{
  "arch": "fnet",
  "model": "image classifier",
  "dataset": "photos of arthropod specimens (BIOSCAN-5M)",
  "train_examples": 195000,
  "image_size": 48,
  "crop_scale_min": 1,
  "horizontal_flip": true,
  "translate": 0.06,
  "targets": ["family"],
  "num_classes": 218,
  "norm": "layernorm",
  "norm_position": "pre",
  "hidden_act": "silu",
  "mlp_ratio": 4,
  "parallel_block": false,
  "dropout": 0.1,
  "inner_norm": false,
  "patch_size": [4, 4],
  "conv_stem": true,
  "layers": 6,
  "width": 160,
  "positions": "learned",
  "loss": "binary_cross_entropy",
  "init": "torch_default",
  "residual_init": "none",
  "optimizer": "soap",
  "beta2": 0.95,
  "learning_rate": 0.0019,
  "beta1": 0.95,
  "shampoo_beta": 0.95,
  "eps": 1e-08,
  "precondition_frequency": 20,
  "max_precond_dim": 512,
  "one_sided": false,
  "adamw_lr_other_params": 0.0027,
  "max_grad_norm": 5.0,
  "adaptive_grad_clip": 0.02,
  "max_steps": 40000,
  "batch_size": 64,
  "epochs": 13.1,
  "lr_schedule": "cosine",
  "final_lr_fraction": 0.05,
  "warmup_steps": 2000,
  "weight_decay": 0.03,
  "adamw_weight_decay_other_params": 0
}
Rows from block 3 of a small image classifier, named by matrix and row number. Rows with one number belong to one neuron. Each number is 128 + 24 x the weight over its row's rms, rounded and kept within 0 to 255. All counts start at 0.
After each neuron's rows are labels from the 100 images, of 14976, where the neuron reaches its highest value: "strongest on" is what is common among them; "patch colour" is the nearest of a few named colours to the mean colour under the peak. Only what is clearly more common there than usual is listed. The data: photos of arthropod specimens (BIOSCAN-5M).
# fc1: MLP up (model.blocks.3.mlp.fc1.weight, 640x160), inputs 0-159
# fc2: MLP down (model.blocks.3.mlp.fc2.weight, 160x640, transposed), outputs 0-159

fc1.141 [148 149 148  90 130 114 172 139 104 136 106 135 124 134 114 103 138 160 118 179 126 129 145 120 131 167 180 123 101 156 150 152 166 189 156 143 108 108 122 130  97 110 149 101 134 130 114 127 116 136  80 110 128 139  80 132 105  93 158  93 119 134 110 150  82 130 116 151 136 133 139 162 152 139 133 125 121 162 114 132  84 115 129 151  97  97  51 118 130 153 133 121 112 169 126 128 115 136 144 137 127 156 122 159 149 135 113 127 109 135 131 149 143  90 128  79  94 121  96 108 126 105 156 113 185 160 136 136 149 141 132 132 170 137 121 138 120 181  73 126  96 149 139 127 146 168 151 125 108  91 119 153 123 115 165 126 110  97 125 154]
fc2.141 [120 111 110 127 141 116  80 118 143 130  94 138 137 128 160 129 131  92 196 133 159 134  88 120 156 139  75 136 138 118 151 105 122 121 100 130 102 134 148 136 128 103  78 165 104 113 127 143 133 113 174  90 137  83 160 139 104 164 109 154 121 124 119 125 156 109 118 164 153 105 113 126 144 138 144 192 111 136 135 127 137 142 129 143 161 116 132 125 142 141 118 115  95 120 123 114 139 105 137 158 100  89 186  88 144 165 136  91 117 130 147 128  84 143 122 138 131  94 185 155  79 114 132 162 134 147 106 129 121 109 131  57 123 113 140 102  96 128 110 107 149 130 106  95 146 126 152 136 113 107  84 147 122 137 139 103 122 127  78 134]
strongest on: order Coleoptera
patch colour: grey

fc1.546 [132 109 136 132  94  85 150 152 158 146 100 150 107 134 112  76 119 115 142 159 125 140 148 115 150 113 130 146 138 125 168 171 149 163 129  92  94 132 120 121 124 113 131 125  95 129 152  94 153 111 112 134 139 112 148 118 114 162 167 118 159 129 131  87 112 159 137 126 154 101 142 137 138  70 128  69 107 146 113 135 107 104 140 176 143 150 112 126 139 155 150 136 114 116 145 117 121 105  99  90 109 138  96 164 114 148  96  87 125  95 119 186 165 117 163 104 129 112 134 114  99 125 138 174 130 147 104  63 103  97 172 121 124 109 100 136 120 133 117 124 135 128 166 124  85 121 105 156 136 141 165 155 174 116 172 138 148 134 130 127]
fc2.546 [138 114 101 102 146 120 130  79 116 143 147  94 128 152  62  82 125 126 121 111 144 149 116 132 111  86 238 110 134 146 109 174  88 119 140 142 121 111 193 122 141 130 166 149 126 124 144 161 160 134 129 135 103  97 136 123 155  97 133 139  99 161 117 149 129 121 114 160 144 162 130 123 128 150 187 170 136 138 118  93 125 127 106 142  96 127 141 139 140  93 127 160 117 122 146 129  84 138 128 155 136 142 126 114 118 118 133 105 109 128  85 101  97 128 120 160  91 143 116 120 128 125 111 163 107 135 102 118 122 124 122 149  67 110 156 155  84 116 128 137 155 126 105 120 153 107 121 141 125 119  97 130  84 107 129 126 122 135 123 131]
strongest on: order Hymenoptera
patch colour: grey

fc1.219 [ 98 112 168 160 130 101 118 149 134 140 161 132 147 140  79 124 105 107 116 121 114 145 164 144 134  93 113 123 149 144 162 170 141 147 132  99 126 114  68 109 133 133 143 117  74 143 168 172 118 141 106  99 124 163 136 131  95 134 155 140 126  86 134 113 138 113 153 115 104 124 147 151 107 132 142 123 100  89 201 146 130 113  75 108 136 127 131 112 116 127 110 149 144 163 106 112 143 165 109 143 140 127 104 135 127 136 166 117  84 141  99 148 133 102 104  91 166  94 118 126  68 118 156 137 145 152 104 133 145 137  95  94 127 146 138 140 103  97 115 134 148 168 127 148 157 115 150 137 139 106 124 117 122 114 169 171 179 118  92 135]
fc2.219 [155 151 121 133 136 152 127 181 168 162 125  82  99 150 118 106 135 161 116 121 129 120  83  98 135 124  75 134 131 129 126  79 134 160 152 113 104 124 139  94 164 178 142 120 124 136 135 130 136 116 141 116 125  81 109 115 132 131 132 124 128 120 119 162 111 156 151 149 103  92 141 152 126 149  91 104 134 133 154 155 131 115 128 153 105 176 111 134 167 108  73 104 119 138 128  93 101 100 110 149  96 147 148 137 158 144 137 175 139 104  94 153 118 165 162 116 111 119 128 150 109 158 115 169 112  83  84  97 126 137 173 147 118  92 142  77 104 153 124 116 120 161 140 117  88 146 108 109 142 155  96 148 120 128 123 111 123 135 132  86]
strongest on: order Diptera
patch colour: grey

fc1.59 [131 111 161 107  99 108  61 121 130 142 104 120 103 161 175 144 143 162 183 183 130 161 137 124 117 120 155 130 133 178 122 101 186 102 129  94 129 146 115  68 135 143 131 144 146 138 130 132 139 116 104 118 112 124 131 105 140 194 129 151 119 119 135 149 146 119 135 109 132 105 112 150 122 110 101 140 133 121 103 125 129 138 161 139 115 146 137 131 119 141 129 178 126 125 120 128 156  77 114 151 114  85 128  75 120 155 118 147 145 162 171 126 106 141 149 108 121  94 136 103 121 155 149  89 111 147 131 163 111 171 141  96 142 125 109 131 133 129 108 104 135  98  82 139 113 103  90 113 135 128 168 108  99 143 170 133 156 155  98 160]
fc2.59 [161 177 108 135 128 102 129 117 159 102 111 179 148 101 118  86 120  65 133 137  81 120 106 138  94 178 110 135 133 124 107 128 139 118 121 138 146 196 120 158 128 165  75 121 124 118 116 106 117 140 177 119 108 104 161 133 112  90  91 124 118 134 125 113 131 166 168 134 121 108 120  85 167 106  98  92 117 146 144 157 124 145 131 126 134 144 154 131 154 104 134 123 150 146 143  94 138 159 160 103 153 147 162 164 112 173 120 128 114 103 130  86 135 147 139  88  93 130 107 146 162 132 120 114 124  80 174 104 144 129 118 148 103 129 138 118 116 140 176 104 140 147 134 145 129 134 149 124 130 171 125 149 145 123  90 151 112 117 133 122]
strongest on: order Lepidoptera
patch colour: grey

fc1.48 [121 121 168 137 135 128 138 112 128 127 105 139 150 182 122  94 121 118 118 139 122 152 148  98  82 153 199 124 126 114 144 113 129 120  90 100  87 140 118 128 148 143 127 129  76  91 152 109 137  98 131 170 126 138 163 123  82 132 141 137 146 139 109 107 104 133 126 179 126 112 141 128 133 132 113 117 130 107 179 103 108  89 114  96 145 116 134 141 144 127 153 111 109 123 100 112 128 143 192 122 172 137 152 155 102 121 171 112 133 111 126 161 142 116  99  93 171 102 125  81 108 119 124  88 137 119 161 156 165 118 156  82 116 137 157 158 145 144 125 126 109 160 130 116 106 106  75 155 119 142  87 175 115 148 100 133 145 109 125 119]
fc2.48 [166 129  90 105  88 139 109 144 116 152 131 107 133  99  99 133 166 176 115 126 123 132 141 113 134 119 109 155 142 171 128 107 112 100 161  96 129 150 118 132 137 163 130 150 150 159 143 213  95 116 119 119 127 129 127 114 128 120 111 149 134 147 139 122 137 128 101 105 129 139 115 166 131 105 140 128 177  92 115 142 161 120 130 154 125 130  82 102 120 112  81  95 200 141 147 136 109 123 123 119 124 186 134 103 117 170 117 160 102 181 165 113  87 156 111 130 140 108 165 153 135 158 108 122 133 151 139 106 132 148 102 141 132 111 132  93 100 126 135  95 108 188 136 135  89 116 127 161 121 101 146 145 140 139 107 114 133 153 162 138]
strongest on: order Diptera
patch colour: grey

fc1.586 [104 119 163 121 125  88  75 121 134 115 117 112 121 104 146 112 123 109  81  89 153 157  99 124 113 123 152 156 117 164 135 117  99 174 167 167  99 145 113 152 128 177 153 135 125 155  92 124  81 126 116 138 123 118 148 148 120 121 138 137  94 122 134 131 185 142 143 133 161 107 125 116 103 141 104 181 126 113 113 126 117 137 112 141 105 152  91 137 109  97 121 107 140 122 161 197 156 148 152 136 123 159 133 118 149 143 100  88 101 164 127 115 128 167 124 119 105 138 143 108 146 166 130 168 152 150 159 157 131 153 160 115  86 129 146 104 127 143 164 130 104 110 140  69 129 131 111  82 143 108 125 148 145 141 101 126 161  90 126 132]
fc2.586 [112  63 121 140 152 152 131 118 190 103 116 124 122 127 130 134 125 126 133 115 136 150 110  83 127 140 110 125 138 139 127 145  93 142  92 117 154 144 151 104 156 126 137 165 118 144 171 115 127 122 151 146 121 149 108 118 123  74 131 155 103 123 129 154 132 120 137 138 146 147 135  92  75 116  67 154 164 134 117 128 156 112 165 109 176 162 116 123 109 152 121 127 209 145 135 123  73 139 110 131 117  77 106 169  81 143 133 135 114 140 130 138  95 104 117 149 127  87 158 132 133 161 117 118 113 138 177 121 150 124 122 121 145 125 122 110 117  90  92 106 128 122 117 124 133 123 107 144 102 112  96 115 139 127 158 124 105 138 122 207]
strongest on: order Lepidoptera
patch colour: grey

fc1.182 [169 161 126  80 104 105  84 185  96 157 161 101 122 162  98 151 105 123  97 136 130 144 115  99 173 143 127 100 106 139 117 140 166 126 104 127 109 163 124 118 153 124 172 115 125 142 159 124 162 143 133 153 138 123 104 132 127 182 112 116 160 135 118 163 174 104 135 129 118 133 113 148  91 128 107 173 103  76 115  93 133 117 110  96 124 131 125 139 117 120 122 137  87 130  90 136 145 177 153  90 127 120 130 164 137  95 118 126 143 135 125 162 149 127 150  88  89 123 143 170 100 133 118 180 161 149 112 122 126 116 158 131 110 140 105 134 139 132 127 120 103 125 126 100  63 121 162 136 154 134 137 143 104 127  95 142 161 120 133 155]
fc2.182 [170 130 101 149 130  89 123 129 102 115 163 185 127  94 133 132  97 147 115 139 147 110 104 108 116 116 107 142 149 122 132 159 169 140 146 124 115 107 149 116 127 120 143 118 160 143 124 119 141 143 159 141 101 166 129 133 158  67 123 154  97 123 127 108  73 131 141 141 121  96 121 153 143 187 145  87 136 150 101 128 101 131 162 141 135 138 103  90 181 139 128 161 142 155 132 149 147 100 134  95  69 156 146 124 134 148 135 148 127 139 109 105 143 137 149 156  91 130 139 124 113 170 144 127 131 107 131 154 137 114  93 141 126  93 130 139 142 127 176  94 108 131 179 182 189  64 134 126 118 122 154 166 134 134 118 118 132 114 135 127]
strongest on: order Hymenoptera
patch colour: grey; brown

fc1.247 [125 156 173 122 147 141 189 135 107 143 110  62 114 148 102 103 135 106 118 119 144 121  75 163  75 109 125 117 100 154 107 133 130 137 137  97  92 111 105 114 135 114 139 164 155 127  92 122 100 140 148 165 118 140 127 141 121 130 154  90  99 145 109 113 100 133 105 121 112 109 119 143 127 122 139 125 132 163 132 147 136 124 130 176 141 124 184 124 144 116 124 114 119 103  75 160 157 145 147 129 103 125  93 135  85 177 123 133 103 150 167 103 140 139  76 164 130 156  79 143  99 143  94 138 149 109 115 109 124 102 106 128 125 140 117 110  80 142 109  92 123  93  98 125 150 117 125 154 120 105 166 160 141 130 138 133 158 176 127 146]
fc2.247 [ 92 158 137 135 119 130 130 150  87 163 184 191 105 169 159 118 112 102 129 147 150 147 126 107 155 154 119 103 120 114  99 136 131 104 101 140 140 160 110 141 149 185 116 124 140 124 142 150 123 120  77 121 133 142  92 191 107 138  99 129 128 114 107  87 103 118 154 115 101 160 135 140 127 156 116 115 137 114 132 111 131 129 131 102 132 151 125  82  94 145 119  65 143  84 117 131 129 143 152 122 141 130 130 146 142  92 144 118 125 117 126 136 109 182 128  97 149 141 138 144 136 138 123 127  64 172 124 118 121 125 131 110 133 125 128 143 155 109 117 185 129 161 173 138 115 118 169 124 116 161 154 133  98 172 155  92 136  98 146 101]
strongest on: order Coleoptera
patch colour: grey

fc1.58 [ 69 140 105 117 109  94 158 111 113 135 142 135 188 151 151 105 150 141 145 111  94 112 146 188  95 105 114 149 144 132 127  93 128 108 128 105 112 120 116 137 106 159 110  93  85 144 153 134 120 129 135 134 159 106 118 101 149 152 156 127  84 113  84 113 138 160 134  98 150 125 162 119 118 102 153 118 142 109 120 130 159 111 137 192 131 152 118 116 106  93 119 132 132  61 133 157 134  77 108 132 111 119 126  90 121 132 129 130 151 131 118 158  92 151 131 110  77 115 127 133 114 144 150 104 118 135 139 150 129 129 126 145 149 130 149 155 130 105 129 131 113 100  98  85 178 104 142 125 143 162 142 138 146  94 164 108 176  73 129 105]
fc2.58 [156 141 150  53 137 126 147 132 109  99 145 124  76  87 102 147  97  94 104 112 126 138 131 131  82 150 177 103 163 150 100 160 120 150 115 117 105  92 140 130 125 112 154 156 172  96 132 108 157  72 122 140 146 107 122 110 138 107 132 149 140  96 134 119 164  99 140 181 122 122 102 159 160 106  89 112 101 170 120 157 104 148 131 110  98 159 125 153 124 134 127 106 144 156 132 133  81 124 133 108 117 137 153 163  94 153 124 144 116 139 150 108 141 123  98 115 119 161 147 139 146 127 116 100 162 142 146 125 169 113 140 113 115 106  98 159 107 114 119 120 102 165 140 116 135 122 119 200 109 140  94 137 155 149 145 150 108 123 120 132]
strongest on: order Hymenoptera
patch colour: grey

fc1.602 [121 112 168 157 153 154 142 137 135  98 163  59 109 113 164 121 130 130 100 129 152 124  99 160 138 112  67 116 138 153 106 116 130 120 124 128 102 156 128 135 119  98 171 172 148 160 127 103 101 141 152 111 164 126 142 143 138 141 155 120 104 155 123 110 135 150 128 114 129 164 143 118 114 134 103 104 122 169 112 115 141 123 128 151 129 119 141 134 112 152 117 138 150 120  97 161 144  87 112 123  91 148 110 153 115 165  69 124 107 147 161  95 123 114 149 145 107 148 143 164 129 159  94 116 140 130 111 133 129 120 106 102 109 104 125  98  66 159  60 112 142 120  76 132 118  93 189 136  96 121 143  77 121 117 121 109 128 112 106 123]
fc2.602 [163 170 168 127 132 132  96 145 104 142 156 126  87  96 141 120 104 110 117 113 105 110 121 148 122 131 150 156 118 141  86 160 136  87 132 138  79 167 128 125 144 128 115 168 140 139  97 161 137  83 111 116 148 124 111 162  88 128 101 180 157 113  65 141 124 123 119 127 141 146 102 157 149 149 125 152 157 121 133 146 164 105 120  98 130 161 153 109  79 127 142 101 185 136 163 165 115 135 148 130 109 155 153 128 121  99 146 102 127 125 105 138 142 147  99  95 170 146 101 180 111 163 119 131 126 122 115 124 116 104 132 158 153 155 162 103 136 170 114 103 140 126 174 135 117 116 108 160 139 144 156 141 112 157  92 145 155 110 133 138]
strongest on: order Coleoptera
patch colour: grey

fc1.85 [123 103 135 119 139 134 127 128  70 148 124 126 118 150 177 158 188 123 112  87 116 120 134 122 113 118 147 130 133 150 128  72 165 138 114 115  90 103 170 119  79 145 126 171 123 161 150 119 112 122 125  95 125 140 119 154 136 118 130 103  92 121 120  85 107 133 138  79 124 114 120 142 171 147 135 126 135 143 133 107 116 125 177 177 154 133  88 157 163 140 116 133 158 103 126 142 148  93 129  83 125 148 135 137 145 109 128 124 130 144 123  96 131 130 144 117 175 170 118 158  95 129 145 138  95 135 167  90 160 130 146 102 165 129 189 126 121 136 103 109 126  90  99 138 193 108 120  88 130 155 151 136 131 100 132 141 114 129 144 110]
fc2.85 [167 114 142 122 110 132 127 159 158 126 101  83 112 124  90 139  85 133 161 137 179 136 132 157  85 107 141  96 108 159 166 150 114 144 123 135 154 154 131 104 144 146 108 109 108 126 123 120 122 114 143 123 142  98 143 117 129  97 162 163 189  93 152 125 156 108 124 139 165  93 151 142  91 126 116 144 182 121 125 135  73 137 116 104 146 162 138 124 119 147 145 141 149 113 141 117 118 133 143 137 155 103 133 138 119 136 125 137 108 133 125 126  88  70 143 156 142 132 148  60 105 134 134  91 128 127 134 200  96 174 106 160 109 129  77 127  95 139 129 112 142 134  92 140 113 102 146 157 142 135 147 168 108  90 123 125 130 139 120 133]
strongest on: order Coleoptera
patch colour: grey

fc1.598 [115 127 144 169 134 138 105 173 138 111  57 134 168 114 144 145 117 139 123 117 133 108 109 150 142 115  84 141 146 156 101 159 103 133 150 131 158 141  84  91  75 102 106 117 118 156 113 110 140 142 163 107 125 108 106 133  98 145  99 132 166 112 149 131 183 136 138 141 143 137 106 133 140 130  86 149 145 166 178 102 155 133 134 111 138 115  96  99 149 102 105 121 159 136 146 129 146 151  89 134 117 148 152 113 147 161  80 136 140 117 139 105 124 156 165 156 108 112 152 133  91 175 126 148 122 137 144 106 166 150 121  94 102 121  81 155 131 144 123 107 131 125  95 157 124 101 119 122 133  82 158 118 173 138  75 144 126 135 150 114]
fc2.598 [109 126 147 126 118 133 130 147 155 113 127 127 119 150 120 167 153 135 138 181  90 149  95  72 122 125 151 164 154 160 151 118 121 133 107 147 125 156  75  99  94 120 119 122 182 140 116 160 137 118  98 107  71 145 158 163 109 127 117 123 130 146  97 166 106 138 154 121 131 159 152 115 122 152  91 182 148 117 138 137 177 103 107 118 172 107  90 174 112 134 160 159 156 103 144 143 143 118  91 168 132 152 112 173 118 125 130 112  84 107 141 102 105 101 140 140 113 132 120 114 169 112 141  99 101 101 135 137 123 130 116 135 141 164 153 149 130 130 135  86 153 132 131 154  97 108 159 126 129 103 136 145 140 130 174  98 115 138 145  95]
strongest on: order Lepidoptera
patch colour: grey

fc1.462 [127 138 111 142 117 111 110 112 128  96 131 126 114 134 119  78 129 149 123 191 112 109 109 112 174 110 133 143 101 131 108  68 108 105 123 145 172 152  95 121  67 144 125 141  82 146 116  86 120  95 102 106 142 123  85 146 117 135 146 108  92 153 165 134 118 168 121 150 139 135 120 116 102 110 123 128 132 131 106 100 102 113 149 122 114 118 120 132 149 129  89  84  94 119 144 113 133 131  86  89 162 102 115 168 138 137 114 165 123 128 111 114 123 181 130  95 152 132 130 114 136 113 133 111 111  98 122 121 160 167 125  99 120 107 101 153  47 137 131 138 175  67 159 124 104 144 138 132 116 138 131 125 129 168 128 121 147 132 159 125]
fc2.462 [ 96 139 160 144 170 112 148 102 103 154 100 156 190 104 136 118 128 153 139  82 124 147 128 119  94 134 128 117 145 138 134 139 141 189 125 113 114 124 130 120 193 157  95 133 144 138 184 151 135 112 140 132 126 135  99 130 133 142 163 174 166 108 132 143  78 127 137 119  97 133 104 129 112  96 161 119 133 116 119 130 102  95 112 150  96 155 146 140  83 119 138 143 113 182  91 154 118 116 133 150 100 134 142 143 127 114 142 137 152 128 112 103 158 145 121 156 115 149 137 109 163 126 151 122 142 169 127 121  86 150 164 134 134 183 135 125  81 168 113 148 142 112 123 118 102  91 106  91 124 114 136 101 116 108  93 145 130  71 106 134]
strongest on: order Coleoptera
patch colour: grey

fc1.497 [155 141 128 143 156 126 145 123 135 147  97 135 130 107 158 108  95 142 120  77 128  76  90 140 121 118 108 148 147 133 107 104 108 140 144 118 113 127 127 128 107 153 154 164 153 149 135 106 114 129 133 156 131 152 102 161 137 102 119 103 108 141 113 104 174 169 179 165 143 169 116 115  83  70 141 118 107 144  76 141 153 121 106 175 128  79 129 129 128 111 112 158 149  65 166 137 130 100 128 141 122 137 132 155 128 166  79 115 105 118 129 147 136 147  83 145 120 170 129 171 133 158 142  89 111 131 146 162 114 113 118 127 113 120 124  98 135 145  92 116 136 132 120 168 111 141 169 121  94 123  93 125 163  97 117 146 116  97 144 137]
fc2.497 [166 103 184 113 140 121 135 166 124 129 120 103  76 105 116 121 112 169 117 145 133 150 152 146 140 147 113 129 134 163 107 150 146 125 134 116 131 122 145 134 130 126 126 131 106 130  77  74 133 101 141 101  95 128 109 156 118 125 111 157 109 121  71 134 120 113 108 131 144 106 177 122 181 142 126 101 112 126 167 112 131 115 137 127 152 154 133 148 100  82 118 149 121 131 196 101 136 102 137 107 141 144  72  91  92 120 113 127 144 109 133  89 101 138 125 105 108  85 125 144 154 171  90 107 175  91  93  71 151  90 137 138 140 119 126 132 160 161 147 131 150 147 161 146 154 144 108 126 117 127 129 118 123 138  88 120 142 140 102 116]
strongest on: order Coleoptera
patch colour: grey

fc1.592 [178  99 103  96 129 109  56 144 146 127 149  96 130 115 129 132  92 131 120  90 128 133 138 144 118  79 144 109 129 129 134 124 122 119 100 140 120 173 127 107 139 120 161 140 120 115  81 124 134 101 130 136 161  93 111 109  98 144 114 109 148 150 132  65 137 108 104 124 171  99  91 146 133 118 119 158  95 145  96 138 160 152 117 132 129 150  91 157 110 114 151 189 156 150 165 133 119 108 108 138 108 115 116 143 131 118  68 128 153 107 121 107 133 168  80 132 157 154 143 131 133 155  84 166 122 139  81 130 100 103 139 145  78 116  94 124 102 148 123 159 137 133 122 149 123 118 127 136 177 145 118 116 151 152  93 129 121 118 144 108]
fc2.592 [105 151 170 146 132 148 110 161 140 139 117 138 124  88 114 111 132 110 161 144 125  99 142 107 131 164 120 110 135 134  59 109 130 161 117  88 130 133 137 101 130  92 118 152 114 109 126  89  91  75 127 112  98 121 131 146 128  98 127 134 134 171 128 165 146 147 131  96 107 140 138 144 141 109  94 125  99 144 133 106 130 104 153 114 122 131 157 146 111 135 136 152 100 138 155 129  91 118  91 110 119 143  97 116 113 199 134 166 103 125  72 145  79 115 160 130 121 132 126 115 157  86 133 107 123 131 125 175 126 116 115 111 147 103 154 126 127 149 150  78 152 146 118 124  95 120  84 118 124  98  71 124  90 137 150 153 172 177 128 141]
strongest on: order Lepidoptera
patch colour: grey